Weights of a small contrastive image-text model.
Model: 9.31M parameters, 64-pixel images, encoder arch resnet, encoder norm batchnorm, encoder activation relu, text encoder layers 6, text encoder activation squared_relu.
Training: soap at rate 0.003, batches of 128.
Data: trained on photos of plants and fungi (iNaturalist), 90422 training examples, 7.4 epochs.
Rows from block 12 of the image encoder, named by matrix and row number. Each number is 128 + 32 x the weight over its row's rms, rounded and kept within 0 to 255. All counts start at 0. Numbers have three digits each. After the name is the row's rms in percent of the matrix's.
# short1: shortcut pointwise conv (encoder.blocks.12.short.1.weight, 208x144x1x1), inputs 72-143
short1.15 108:100086111147088066143171086150123139102138196154174115182143089093112179138099116119142172152170121114121128094140109072123193127164170132163174143075109141137125132159079185096126121062107087154075098108112126108111
short1.16 109:083133119171087183126175237101109145142082125176137149139119135157134182181104073106137158096133126122110109087111094111176134094164118063115135043184120144152140145114143150128171095093117166180128151119083148100136
short1.17 112:144136128146162162157209049128150113129164090129155161175163093024148113150121128114155136097139164110143118145104108132140082126156098153118112109103128066103128109127126136160101123218087144149119100099164111141119
short1.18 096:128134180132128151115085183127215129114150094091142141128096114122113138104140182127079196110083078160174108106121099101164131123101182189161116223062141119107130112083128167115178150128106088130094111105163100087118
short1.19 099:123158166126173150166094124134148091150142081135171209145172093132086144129074099136162144183152130139126173153203168130136147142101151177136087126124174165142046144075105122193125112054158130098142134161146137151137
short1.20 093:147109123107112112152119118147082064156113189169087131135098138080203202116079109153128080127183106100092095111156129126115133155177134101100092122124178140143098138143092178121070138126133070127142119111162133140081
short1.21 092:128189127073148117141146104119124167132168165117204154110232123157109104181090130098141177165137127127099086107152111184143155110165123150099131122145139138118148133186119072150154189102111102113133162102090121181103
short1.22 092:137157149166090117107167135181083153177123081175106125108121118121164075128159151163097109194120159122124140125130085100113117168110120062123171123129197109102089143114112144142095092162135132094251117165167127092077
short1.23 089:077130131129138124126121138118116110115117085151126068114105140175169124125142122156092075072122155146118137076046159109101117130145092124076117095161145139122095080195080129140113155145142167112119131137131066076120
short1.24 104:098087113150143185164155098126100088165111150108173139113100128073117185146127132099123145128105142185069101085123132139174138138118113161125166132127082122137176108110071127118139127109123131149092159222140148099128
short1.25 101:142117180085154158090185090110107101123176156142123130130114146072187126061122109144082117165166117067177107105131142128178138122135141083097121148110165144129045107170114165114112114073140112147102113159168106135070
short1.26 091:118087105169128087115094172109136132171145145107107164171040122096110167116157162084145148128139132080123108172159166143090155158113094125150156110151211089110111080103137146126113130061134198079107132192119116171201
short1.27 095:162126139137096094177130126113074073174156155130131132147157125157101087139079145091129055099162156124137100175123122130115122123136100076085093221170100133182124104112117094100107156110133134110170121134112148104101
short1.28 095:104170147164113113111199081147141193118120125152138129152071122077144170053109078106128145082107130140139140185152101128130107096185155144136157188182209143128100139133127142125102133107079147137126151132115130104169
short1.29 092:194113080168144080138130151143174118086128103158104083108098156114136136152088100103141080116118103082106175103118107121139128225088124152123126108102167081090127130093087079095105142128128146149140138151082170107109
short1.30 088:205103146081144158196116150126099146089136119121127076196106100156131098175157124135152099156111103112133138116144194136157128160142082100114103115199149104151081121114135117149130162110096162120128172135090138115169
short1.31 104:102084120124162097137130129116133095128057182150113124160105128110128171157136239130158065099110100124102160127212111123093146072156135134091153073205107137145153139113131171160175141118105135158154122138115094107126
short1.32 085:150060156104107122154169102098143108105127120109098136137156118103133142096097108107064078180133198169102148100186128059146094128127100189090088083135085141130133113171140111104153148183108182166115147051101134094139
short1.33 092:112169093098116109121221118119090086155135165145152106113143104089126110112148131125169152184109148079121127162108113178191154206117164110145106077154115151128139140158148127104138125087105094122214123138108113117098
short1.34 102:198146114178089137103182126127073149149169195085097126145142139150134131160154119192119125162138093147105158112168119188133111101094234146118112147106133124157104112120112073138129039133172109138158154209157101167137
short1.35 108:088146220112125108111149086087121143193112157128181167128117127166206100142163090156089113146108133139084127170161107101180144110114085108138095139084182154155111171135106198109157130138129086150118144173051132104119
short1.36 093:074131121181143139126134042144111129146136144096087138153136151066121125164115111138154145120113077146135099167120143111071177160107123155138068157096113169131142173167130227129081089139105141099105108104133090115092
short1.37 101:112116116170163151074195142162091114158168135158102143144124255133153130166085105149199122131115160099140121116110125077161136077120128113137127181081094129139136195144194146192125154131112126116103102115142073100156
short1.38 100:161100090080198093087130174132157077134110118124131125103150248166059144132125157128129143171161106127144121122094118123124094206104144139109148125153085109147147129126197092115145180160076132092093143153185097094122
short1.39 086:063107098069169131162131144185127104113118143135130105134161149093118119071116110094119152190186116108110156103109125156171136120137125081112148114128108057106159095121090075110116115148155114104107118137068150106071
short1.40 104:102106132112154126116202102115150109108098103103102092129139123140119139133070149162164152154148156140228130102184067098123100178173093112098092071095202094109115146143142140097124104111086125146107097125130067153126
short1.41 102:151189117138099125199124120122125154127154156168065129096104102143104114204085165191131104094137162156122134210135142190150141174124115103169099176112106153236129113136115144100090081131154127140212129138128112143114
short1.42 112:178113128136137123103103106125083126165099177122115146140072097172142105165134158109131134099137126107130098120095108120097124128161115120163147100102174156158125097156081067078144160112156106155131132143091089162165
short1.43 097:100095124149168143115145126136074154190132184137142166123143123144085089154164116135184188144208127095181194133100103147183088081125059170135111142128103164165122122141087136196105085117121113122161182120164094138108
short1.44 114:102114119146136130164176200101158160047119160099104158115163165119095114151137071093118125149139203095072158161193123091117133118091170106179131149140091158158148098139164121139102111124054132120183156133106083142131
short1.45 097:057111174170118082124134128081141173135067136218157139138108118162084124109166129155117074115119131122146151131148117124136094136150137090137164072058155116134150115115129185132178155069139134129108131110141168118165
short1.46 100:112090137135180105130083097160068146160119130090132124121116156083126119139131105123138144126160153121089145160084192123112139134140127132117113116111073101143131106139114088103132132118128166130217128129171183171093
short1.47 097:105199109108116142107138093151106111123151128114107158144101114083152069091096213094139155153153119133202164078130129166085071153103108110140131068235097110111099100152148114139119077134136119109122150144101113158097
short1.48 095:143136041137119139086075144146126254130129075179169121119128135087080108144148149099128159126156132108149133102123177127125121132124143097114146134133121124166108165174165070142105117132152112182104107135134157143071
short1.49 094:093146131122087069111081065198104080136135075110132196117166090056141123142103103132142125129114116114098123146100147140142105116087130114132121076165099167068180134106097142132096086138109119119124126133120143149189
short1.50 093:168142099081144180120112112074210197086163162143129234132088104152077081128137109141176107137134126121119102125147116096152143121117126104093105148116171158124171187100141146097085170110203093167126105063093148189113
short1.51 094:135192120134134135111143134120118127088087123167114187175115116143229128070147160177114092079086182100092138159084134131105135154162099136137094132155139111128140117096121174121095190154112123120240131124079161125086
short1.52 113:093011130088153151101135105142150151160124142147143086147094203099167155163122083108119080173120110094126171127114101168119112144119073170110112136163123135155128126159094140121149131121118174141119102163115086076102
short1.53 093:128128075203134163135139108100125067127119129121127119134107108094071137119119142183104110103133086112148105073120171106167084128103145124138154132071087116103125167103167106115131125096139088142134132163172173173143
short1.54 082:128111100103097120134086118089120124145140115125145128131142212104093122183140136158132122232134145142097111054145092085140068114143127128139148115123073112137083112171029167179139181156103172087128153111162129115145
short1.55 091:149153116086127071102107160148129109093165089143124114122161092133145121107094119076106131132136106169110121136154119102154174101112156113095118209182139157145096164066187105157155110152112097146173129152113192142255
short1.56 113:140090119172128127150136118143153085124092113163148197120117120090174100134156144097113130156094185094133126116140173100153107113138097147063125239165181170127090141135092114139175086081070119090131124132114180086105
short1.57 120:137147136075176137178151127129131160107139124148081105122029109109171229122097139125070092081071139070140123117192151104109138163127150161090145156116120166162175160177123129182146120112161186130115084158148113069181
short1.58 091:094093127150081122162177157119151151112139255168056116107149125121125170128102157150119150098069090106107126165111148152134134149149056110188183114141124113128122110121129128114084145139151121184126123084112122106150
short1.59 100:097138071164087110145169104156151091136132117124140121109139123100117164158165097069175109145115138161219190149198181125154093111100181121148133077102132140090126139118148155021120098132112098188136104120093107092068
short1.60 098:154148121164162124108120129130074139152135167143109090117114170063135128178147126165139104108145089112113078099130146109127137168072130086147114129151147035107119108142096091255107168149131119175181124142157174172120
short1.61 097:153057102118114150174190102096149180104082157072094152131111158147126138096125119157177114097143145089062159131133162105160162165109121183133110168138177110210164143079112088141126081074086118180118129136142128115074
short1.62 102:223154134132118119130111133155113108130115152164135145094180117112078144172113163146103112122119144129155108107097144124137120136098062118147168120119138158128109114076129116207094122154149088158099118089112117204182
short1.63 086:186088106182134127075105094131179107106083147118114143131080141114083139129136107068201143142124135109167207147065155114122165114098172119154085079191082125115109139127091069167142185151097068140106140168086175142121
short1.64 096:121065138139141135150161064167140154072152113138124162115135106100124165156123095077091130140107158109156192134131092097141111113086118144082129144132106133140114133113121131144137080125087098167084082214124134073138
short1.65 102:129096126108173161125092108173148118119135145082144120109118155114235133117189141070127093157128106129119118128116250176135120164116159152145081090121109126093075120114145054091160142124088136140158143154212111127179
short1.66 097:069128091197163108147083138190097116114101125146084124172093107163072104118109095147127139066129152119142181136109121168134125112177170131078142049162103172131141113167155139096179113173123143102098148184170166133160
short1.67 105:098136116140090170112164108125141156150120143084131131098129154080129176112181156140159134130149165172102106130106192100157159118110125109102098115124133116101134107111143172097159137142083123116062118158144065135114
short1.68 108:116131063096135125101149182099135199147142171094075107066122157130223178109129154088141199132126152166098078106112072126150142074109105100171159105147112124074128148109170129154140102125107090113139142165171146153147
short1.69 102:155142084143094192098141128101174134096071174131151140065114108097135132095135103059104202105104148156139078133123140086152131150139109096104080095115160125090091123142123152144065153147100129069150144094108120126118
short1.70 108:099133136136129092187120047140182145100126165122129107144157166055074108182147079152128152097104143109137097116129153136177155135112123153153114137133108045179124102138138151149091119069073116114147153109110102127172
short1.71 099:162215127120124116081114099093174140109147131165134125106132156122139080138134126151127108141150121170133103140186126121173120148234083162136143077179176132089098127109150116094156090119120088182118085130103132156139
short1.72 096:099155114176151109080124145111097148107076178151085139111148129185100151158117141166109227123077157144118162089133133147116107119147120113067110142132142129167118096116140137147125105085069117183135095142126130089185
short1.73 112:125173169197127112110156104155131137044102147178103125130124114111135126116060104078123128115176090131111109146136160112189091168172161147114178141109173125138107187136173131125114189164128163099120090143184142127180
short1.74 107:151113215131072128066156143207190145157140100138121121051143190170153094109114113103127106092131080096174108116113127148111120136110171105178163131118166114098181133122145130121154130158128163111156082102127149067123
short1.75 116:139150133098136142098099179091104094148154128134108126155118148129122083060116197131117185160184107115068129107145135110167111126083155137081093117254171141134142150084127113164201087104145153165154077142075172154171
short1.76 105:183125136119130127145125101107131143089083167103197118103123136113156125175149173098151129120170112112139122104147065107117173130103149116080104109131141137072053097112135117215149114185127142111132103131197122172109
short1.77 096:167098152135112133176121203106085129131119193106159131093111163159102078112219165135134098181144113084131108183106063099127141212142134151117114079196148129119122064101125043134116092116130140156168114136115163174116
short1.78 082:134211147137156094095175163135109118127072137132121154077125152101143118097097105194139186158118174125126107120125131125165093081132147137095119102145142094156092099167104067075132116113111150154167146151132113144144
short1.79 092:140156122048155115147110066144142154089128137136130107154170137069163094138147149135111151127141151139108180087153139107112145118082114135117122094180100138111112150137148141205120116165126143162141186190176123139175
short1.80 111:178136127144152126087159087110114096188136099100170150137041138152130110141137146121103125112127124114088069118104150123123120119082162102102101124130111119130186135180144119082106139095199185113090146147074109102124
short1.81 106:153080156129121115111101183156102142067140114080104093129150089149063091137079088106182131104192074091142108110110094162127152152097180136145200118103144188123143136160112127155132110165118156146100096136093125100116
short1.82 078:047180131121142109111095115090202140147202069147154190131129188153092119112098147169165123137117042173140114120178207084111096116157093126124122126151152135089084132110056116137140114104138139189100103107105126179148
short1.83 100:143142151119098163125165098117048121124179255145111124151097119113093166151140163114123148142121170126122068134168103149152092101091085098119125104189152129153069092097099107135145102154117127119063106130158147106100
short1.84 103:171134105137084116142093146108093101142057119099052094127211167071094086104145160096126124112154121097128142064115157120130140096176144126140120114094134121102149152137148118099113115122228110074163214141097118129127
short1.85 099:123126139113136108105122122110230125094172086172124128102145215165137153179094114159183161150164054144153105121108159089146113124152172103148095104124115125129135098117182129104091166129074096126126118149160101102165
short1.86 101:182093137155159179123079068087162127105053147069116207085096101065141110129113159097129085151150119136110128112140143148101205078124110100127143109123208117120166118137115136144097137127130123162141143132097170150176
short1.87 107:113105108169085156149088128130126118121120127117063101133113164110143130169170175124111124090110162117201126110132158084187121151106094168128153147098161108125123126080158145109068196078130180138165068144094160118121
short1.88 108:071083150103157119097136123098123103112099084128132143098182117164182130096114161145105097128106088084177130132117160153086112150106075124086122098169152093130123088191143101255128098132131085107108130166166174087123
short1.89 099:125125138143146075122120122152124107095111143153103140095140138169125177128149194130119134095115176117165153096113101102106153090102133084125204161106132161151129122132135066170116079178130098124190132106104113137102
short1.90 111:157072106142134106117101128061084178144096155136093143051090127131171088129143111141166097161088141076147082119127102130170122126145150175170107058119136137130087154121120194102108094197126082084114118093142126121095
short1.91 098:119093148158074155139131146103133133126142144125107178140099126145116088182148111160166080132158080104148110156098169101142148135093117145122110130082089107140107071104141100246054097167139121163105108114220142084112
short1.92 085:151102109146100173124098123155135135100059098161123158088104099059146130156155091131110153139126129174103191112089175098135090140136104103145148154128109149102151126192126123061134111169096120141100187135133095155129
short1.93 096:091176081098100087186212137102103137115150166110078104065151197119134140157153122129093101169120083088100089159081106118136088160191142085064092100123164140126136129192104137120118182237093136119099147108104097077142
short1.94 105:136071096138081125116133203148065115147125107093097129107097115206088128139118145119104117157165121118109137164141173144154156147161195129134146091137107092195101130110144039106166119197124147037166123138075152146088
short1.95 110:120063137175096145113104189172138114094058126132130139153120094130155107163117138157105125121139125117102200161125147086084146154128140146078158188150089128062136157127139080163131107137130107144115182155125125156092
short1.96 105:133061144173178110127124153127143090113108160143108104133120110133111086149135079175096098119155106134160075162146114136101171118165191109174112053138094097151096159147070103129149150106108111071060109126141153098096
short1.97 099:123074146154140126163136150139075119176142166204136201108115120127130056109127204104141140114143112129144194160102103103143117186205152092134098136172127150131102163096142122102137102112145105185131097101072103057131
short1.98 106:174150158121077107140167169168152075209167138138101122115100112138118162124139239166183177135106121139170116082103129134075159173103132111125095064197148147089137119104144145104109140147108139136069107164134105132084
short1.99 094:117111141124150085114142163157134090161128108129063129122151142133107163110132100146149178151167141110107106121138126174113162148123133151136149100060164194159123105150091126165139108073159133140137133162133162120075
short1.100 099:096165152129119220108105103153163061147113078153147172139115127135222104084170114171105135109132112144148162109116157129144112127146113089111079142199147109058112145148092154087121113119111106106157127053166173121119
short1.101 108:096093159172108105175122119167077109096151101159076142149107163141110105150086135067125127102140116119121164138137083092128112124134195093124185151124111158124130139119235112204119080075107097129102159192131043158166
short1.102 109:088189117140203115179093116164156102113084156185119110070147087129099138112191114162050114061139097119113120146134128099114156138210205115161134065109158110144139110135114139087178112209138115136157132110101136156117
short1.103 112:089128100162094170144158075104093106083180152176229133139136134136076149104060132123121125133118114110062101143092098087125093111111103174080132136099083139123129185127133162123086099155160150174140166156163121191158
short1.104 095:123189103145106111099182106145150122146129174169105075095180153061129201134145113111110130129145055115161037119186133130211130144130067185160114088114139167118083171084134143157095093161146110132127080132095124168160
short1.105 108:127109133088108127112106184114089143125090153149120131100093153182139149149123151145088163130104160133166145126137077126122122139118128140188145112108161076079105175165160021108243163101088149011128145165165121143073
short1.106 097:139138118166097138125201145146110127123118126160114127136107099124084106123101113064123129112134098144149085147180169129139113115104099129140110188191196106104122113164103086029090140159162100153158155060129159151107
short1.107 104:101106114124100090067055100192148151142123156096167076138085115115110145127101126087133122129102132166123147121089186123125185149086101164087175197100133138148105084162139130203112148119188095206173137138100105156145
short1.108 106:255135086084179103134102108174201096126121126144105171128068151166124095194128138170142140077103128102118132125187099108073139193115133146168111091166130111095117088154125179142081116114120097139124098141150094164128
short1.109 102:127071107158101177173119137125120154153133114112166090095145174128126116123165105096198084109136126106140115116103089158128137077142123086119093164141099166147131100113031138150144121135118154147102126080130125133074
short1.110 105:137140131169158140124145179122110153175121143201138120125092154202110116139072173107129151172136141145119072158096142122149149202099118156154087137158134097150131102099129154065105060198148148170128121084187169105126
short1.111 090:068144098096177146181154087147159157099196077216072135143128079068187112171108163106094139096125120114155103131081149078135123108093096172128160081139132109133099130142151163140090155126105152104145150125141091134131
short1.112 093:102125130130135222082164054119109115164183125205176093143134178117109099131171145103095136120118114160136117147124086153104126129139162091137115089112089143169129113095101103117153157151112087162096068118126095123099
short1.113 094:077092116067115102105108110134138111136094105144098133109128135030077122148167105030082128100083131152141123139079140086142142136166058100090078106181141130126101131111105181139147151121170119092138140120169118121091
short1.114 104:118120123118111095154049075166109102105126131128099175127175041120138071134112119138083140072063132091161104132150160121110102173172167125110145143147138059156084126107137139156144106160097106088129155106118077161115
short1.115 105:165126188135139125073192121244160147110088110123215151091131097130067100122124130123119148173156150134139112157108167159072111128084100114095161178163167125099158135116122142149087174210155137118161167134120190110138
short1.116 084:146114168098178113117152178161121080136126149193054120145090125109106183069125132123144192191091140179089106132128094108178123152175107131162141120091176110090154138147124161125077096095134113148124135123134134145103
short1.117 103:098132083105152148112161085083128122079139162131119097136108135114168106106087149117109170092085182129121097132116161135125107096153175123195086082101178106047082144200113164102094106131127144121093123087134125132143
short1.118 104:155156134148155111125104113104169078126139178146145164129107136122101113196166112131186154110135168046078060123158111105122162149116129157112101107127156130109075127148147151197110194151137125127150142135145101192163
short1.119 098:145094178122108192126099153099092136185081098111090085106093103133133083164114149126080150167131117130149089165065105079102128121103137171141119127170192118084020117241131160173098089125125119104115121172221122133118
short1.120 113:083127099144097159121091102167146146152107078123161094168063169154140113147195103176095165120149134098094097111141173115102140165255135117073109138115077113105115098177101119053125122159094142107156081111170139111127
short1.121 108:155122152136139181111133085189092124150122139184113123134129113107130136123125146144074095086161136130085118124143078096115144101169124131129128175125179142132108125147101098150125129151117133102142146056147163049061
short1.122 093:161185109088112138114154140073083060130206074110137150084136139131152147075147158075106115171157098139172095170091156086118125135101152193143118101099120127078123131156084131042141144145089164158106086095062106104104
short1.123 104:141119173117064107041095159107131139102094158070138101192128133108110046083139141142074122041191133107139124118142137170158153177182148128195179105137162140106146113091149121106145130119142102102107161121095095144131
short1.124 102:142095128160134148137125062153053113144139101101094157104147118131118084114092143089092117118183174147118120082102143136160137102151202148133117137147123108127064117221183095066113107156118155149148126162105112166135
short1.125 097:113147133138143150152111137095115113169114191129121162124135160118161152179145122120080141107118115123138123117134149100167153178188166211100103132078125072083135126168153119157150108206113070198102125091097098107134
short1.126 086:117172140076087112137124116117185243108169125129172111123083120161164074151124117126218166123119134140159136133230143121129129140110140095128176090070123136129099112229138096137123181118194125108096140088070117135096
short1.127 111:136100107103127115141146149133117100178087090125122182147156097181125090136178218163101135164098096172070091197096122135141135133211118158112096187140111134169102132097075132125170109124148151150132175116142163110089
short1.128 092:125123124131155182113126133149140152157167102155110090100144084126166114163091116130094097147127121147154114159103144098154102124110245194151119105142155077121055127100171133146104182127123091089136165103167116113091
short1.129 108:136107165100117096138131168132094128107114190141150134124100115228127163159161125148100123142091125088162146147136133134119096125115096120199166105092121144089147139121159049131166143171140144123140131063118062131115
short1.130 094:123159121158028103161068124123138077126099099126097142146142128138100166112138150171100099136084133126106121146112136081115084064113138101070112193089221086073139144131099108077106128123128141113105185119182094151208
short1.131 108:089052083132130127119114116091114162102111129130125123135139140170131120206203110107120134120083129128099147170108102150143198131176147139188120107100104123115128132154084131091148087138116188138177143131139087133205
short1.132 099:124087174129154109124097053155189133111100089154184127139130141156137099150132117139123151139098185146124075174075167059114146128169142120058131159125148106176133113110179166138077149049120122123073077141124155070096
short1.133 104:117149162061112128081151170130109057110112133144075118086190132145127079152158105177137137159154121171115148088168133119166156161165212116144190096109109135119061138159166143169068150177108113083190096154135111143090
short1.134 098:151165110129124102112157126124158046131152086104180170105117113041153103160124114178097203139119183133179082096089121138100112103142122161078120077109129063156129092143128133141140086137128169138127115115105118120174
short1.135 105:137120144159083135168175117148118187121082054136048168135082096101116134090158210113063067111081097138110147126112088096138123072145131134167130105183136074139067155152122136178197114115134125155127119123109146066124
short1.136 101:170159117096145066077112161123174072173191083138100107074081138181110109132115080069084124091113113099166096117189159142105149154148096135167141114110118092088056088134121136108027157134102098118115116084130117097078
short1.137 093:135087139103147125159127162102114162095113104153129109174094104189123102185098158168136131121131110083102130148135169072096137157144124092162153122163104169157129136097123241163147112106131122141095094131103077157119
short1.138 101:138209161151148205120129098091124184053076120119160133103116076121133060093095132127173165123135147096099113132123148175157158129158133118104115097123094091106156115134125104147089126149165125084145193122100123147142
short1.139 098:108205087116157122127095114123147096148081139135103138102132112125255165116151123099068135134059157144097125086089153138102151122109113088197125138152171164100110126154166172126167152096135158143147116122125134125091
short1.140 114:097148114152133168149120118132133166183121127073179136104164177118086096115188171122132156122179136164164133101133113102047152201160116108160082148106059155136143145143100121044104148123186137121153096114108106167054
short1.141 092:119098147142095080117070147136112117082143096094093129132104160123099135085150152106122090083136136172124144151108158114134106190193143105053154150119082129122121098172095144222159138133135050172086114088144247098147
short1.142 105:049173102131123214109116183132099131117112107098156133107183119201094119135159080115106060105119170116138121097156116127088112041149173098102172131142135190166157112131106157056078127115101091160147173139170141148126
short1.143 105:209101121118160133131139171123090114114073190106186111111117155136122136168156138076103163173104139121130129150088143132101103133133121138136124115182113140157151083128167035125207103095074134053082119151156117112145
short1.144 106:086092134128149141125145092155095145111066111055086116136179134125142136180155092127150109139189166088139197118159121094139108131065120128101087151165171131139169151128117139039098196139091148135180070148093137112119
short1.145 105:078143119102139187086116149166160255093122143114120187119135117151084149109134071096137080128167145135088177157169167103168120148125111107123161112111069146143206161142145133141150159145153128161100128104091129150118
short1.146 100:111103096114145177171131195088168174133127096149117082120143139090137151167174105138153128120109106127095090124141178136130141149084211109178158077132147127119119144100148153053101091099113100142100076103127113142104
short1.147 088:168164116101059111094063161145078139130115148120083158090163107106089081121118111111078152130149128153103147100152114118129158136200163107117093117099083124114150174107105095123075128147119133093155158188197146197094
short1.148 092:140114143110147061103119098122164100104093086134142113081137129115197112127155167104128111134150090156223143082130226152134116189176150045084193120118136107158093128132101095084128148158116085107106120131188107124135
short1.149 097:178152090084057029098081147110172076160145142135181108159142176156196118142085182130178135152101171106090129103195130111133172174128172089087097106116174082095111101128143083142116173129179116138159143146120135094062
short1.150 097:153095157085171130166137133125123102075140126125194115093139153170138126111182137091117120117119221078109155151138142117140120124150083147160151124142150128172137172117130086138099091150115152178107103132130096104141
short1.151 094:142091127094132135096132085169187133198156171113141153117118097085083125125147134105125140142197135106136134159105062144162108136164121156098101093117100109116093116127122105129135155110120153073123064141120134123137
short1.152 089:105107111201104099124115118148138121100083146155195131129092145177137105104113129110140118168174112107156214165145169115118134135175168175075160132154117124087163151095095093112099153059065063124113135145185168150089
short1.153 093:130123132098120091170113162136100095132152098135215129149188156084089098121094139149145134180158164154140126152127077101132107119073130117116121130109106077201116108168092064202123124149095088159167130156116088118062
short1.154 099:139162140140117175106185100154133126111167161193153102167122124155137137091137115101155154138125203125125112159063138121101083143104108174147115117091108111107145128239142119096108107070110085102139137166065123126120
short1.155 094:114104144126100131134141157102127160146162095099157168175122101107142092131152133133170162144091144118162146142114170122074113153206090089128113082148127122059079118110117103093107138094141095160063143117111146150094
short1.156 107:154138123091140107131137187095146168166140113149123088096090130105137236142129127097109114131127132131157117102151127110096136165128173060179137140116186109172160105213165111174084153175125161141159100087109133090152
short1.157 108:077119111155120240114172174141100147148148144155129091160106105153107108149171089159150134133144183151124110162098093132075137120161139116118170175104138131167126099140122170088081134130103141100174152175180182079130
short1.158 109:149092128117133177174144209132137075115086113077091151116113118198114112143140109152128129173125071117094113158095172083131154101122096141127164079154108141125132167126123096092121068121142088150114151118128067095160
short1.159 091:158137064097174095120176139172163047145117092161052064117127148157168117135099123080175086133079136151138141112167128125142161164133168135150096099142180138134048164148118118178149108181098132120102131139101078081084
short1.160 094:133146115157147153226079083154115134122149092140115134111159141117117115087107149150238135157087092083131180154103204136126143166100066111130102142096122076107185105113110138115126189117087115093126169094094134121140
short1.161 105:130079150133115133187098158187085114185126114179105132146122159129081120182142153141083068196127117145155130143173176139122140185120166077074130102115135125175114090143114132095187102107168148107123107123130130114141
short1.162 103:107084127178095154125092127158177206124154111093057147123082138175149150108124126149099128094076144067142081108123139065115125106207159145141122196153205134092122114125111106150167122171129215149147128128132121075128
short1.163 108:173145098115135108127124126128103159126121160137203115145130141089110087133141186125114102105132098086136050094173178136142099196144115159125100078087119083103110173162078138122126143134138083159140130177118244075127
short1.164 097:114170136119097120164129064125145088127091142137122101172114077111140161157119146189100190064106152076094107094122146145110150177115103169067091093083130117120128111108081113164114166131134121131162080108118139100122
short1.165 093:092147127081114122111085115171124107163112076119112117136135123102077136133100105147140112127213104169169124126151144140124120079082092144163111158171110172183123142147119187072065176116152084150231114123180105144090
short1.166 096:131097083147138095107117198130080127106152162133211179146125090156109048200107121182148089163132145143090104130154163094134151121104125136131130185133127136163157155129113146176154182152133139125126185136134173103085
short1.167 101:113157177131143118153087145125127180126161131153132166191152120108163141148160128118077119097102146117108106115151162126086135152140064161164109141144123082130085108138118075149121085154108118145155116080182086171111
short1.168 099:107121155153157100151111081166088131138093124147122152194103134173089086173102136112206155125161152132096159128140072113148174159126113131122160138125108130108121117155158142114121176120117130134130116124097163126112
short1.169 097:169093126177084143147082139118141117113122107087165162165081106126122118089147089169151080156120137127135103141119122074150150155135098141057149150145183145110143158191203120065088094138122170110146158089203078152106
short1.170 099:058175079210167065136130145097093144175166116126111118127082113061143145123195093085097122121134155155145118149090140105159138152121075126170167155177089116086132107139126131123165086106131150109105127113159137074155
short1.171 097:130069124142175150164132116133136129123092071157142072106131133094103128135120082126135174148098078115122173099170189157144076132106125110095162160129080174194175150131061123075083138126151109160148183137169144119173
short1.172 102:126103158158191120115193167154185182172171129151144097127161198147161151159121108120115137099111127139116066083049114107074110109163152123114134130131204092143157064120135099140124107173087106152168084143057154135119
short1.173 095:119134084149130113110063177101084142167092142128078160067156140109092138085161097113057094197154164140101108158158178153121106157133180081140147124158084082076169086160091161123115087158165136144143121086163139143140
short1.174 109:154114127132156128165167138107109193177094117165128071056149139125164076152098193110156074125132107116079126121131101161132101136145176163180105112125147170185122138132081137112158063089114111144126096114075166114104
short1.175 089:126194135141105163219161114087129095092132155174125153168083212099117144103097178114107120209121127097117170100145117098143133214162152206157165102141086124117134114152116142102151164219101147152121145177109133136116
short1.176 101:086146106092123115103129091152081125163123076108114158168169084108176113157169135145175104105147178093140131076140097120093172101101154131129136193097090084115174139110106139113146133167144128105206151103106105157149
short1.177 094:122077152091132146131121118122179168201138082167092173163134100101129129114097093152154134137166184120093192128140130110102090161136118136056100163129155139127089109086166126129120175126103123104109142113157146122163
short1.178 096:126139101090106092120053154130139092122169196107145123107145101079099127123220149116108062128111107133105115151169171129145125147074145060184144099188132128111099178061148138103109108098106116137140113159210131179164
short1.179 109:134109113155166191123153098141111134156136097167139080106144131125177128107138111182110143118138160209134062127111167047104093088133112101131102066153151108126093132150097149111106106171121089102093116147117151104177
short1.180 098:163133181100144105152155093147070145157115189150108103157116121135123121122085152125153094113215101139094143152085177084136208151135091082143132121130152141156122131109132255156114113126137146132128085124121112139118
short1.181 099:155085140146092115140089110089134140137165091073139155090106134098154137143124083124091135126163117165114106062122132176176136100191228163107132161100126104122117113164113135101089103098177190173164131125126117164127
short1.182 108:156071140134125157148129097150108151170129091102097106084128067077157104162101183153138094105148115126156198098143139089137178085158164126143136147143143096153141115076129152073053087119146108093121108116168129163112
short1.183 102:128092106149117136145164070169255110155091095121126149124118136065113087155119117108077141154152188127117103125115125121106168155133097106087130087109124084091144125165141125141142097144147111104159121167153157095112
short1.184 102:126085249132091132127137180129139185135094102146119145101107182232164095120108089147143086130110082100104120149118153123125123146170134087102187133118170090084169113138135139068148140193117152193146123122161131098114
short1.185 095:127086114114151102083134115099141097139093127147120140074157110035170087109091122135137118114128109125170097146093130134113140134142103112087070139116100128157165168114185113153034115122135127142138118157089125131118
short1.186 104:098129131134103133094186136143212155228191140114113128085163112066115113097148122105103077125064134090146096165094153122107110164115096112159103151184121157099098097085135120130145131108149125181102141132123094136124
short1.187 099:171111145137123167122112134159108219133116127107086164112072158118056143154137134159174202138101136173098116162125132159119161136134148124083179108149111114171074135241102104067079087150069149136081137118163074139159
short1.188 099:115144142107141136147161141114121083130107159142117154119145086120135139130099154121125154184115127238092164108122132111136083124062138127118064134145120185127137139154119103108092132134093074116119187209120136101181
short1.189 094:145200117105109078145142123178112140120124079170146134185121143119161171165100157125094181134059082095149153145134094121126118112153123148111134139178145071074123103124114160106085126157136123124106094170169109167098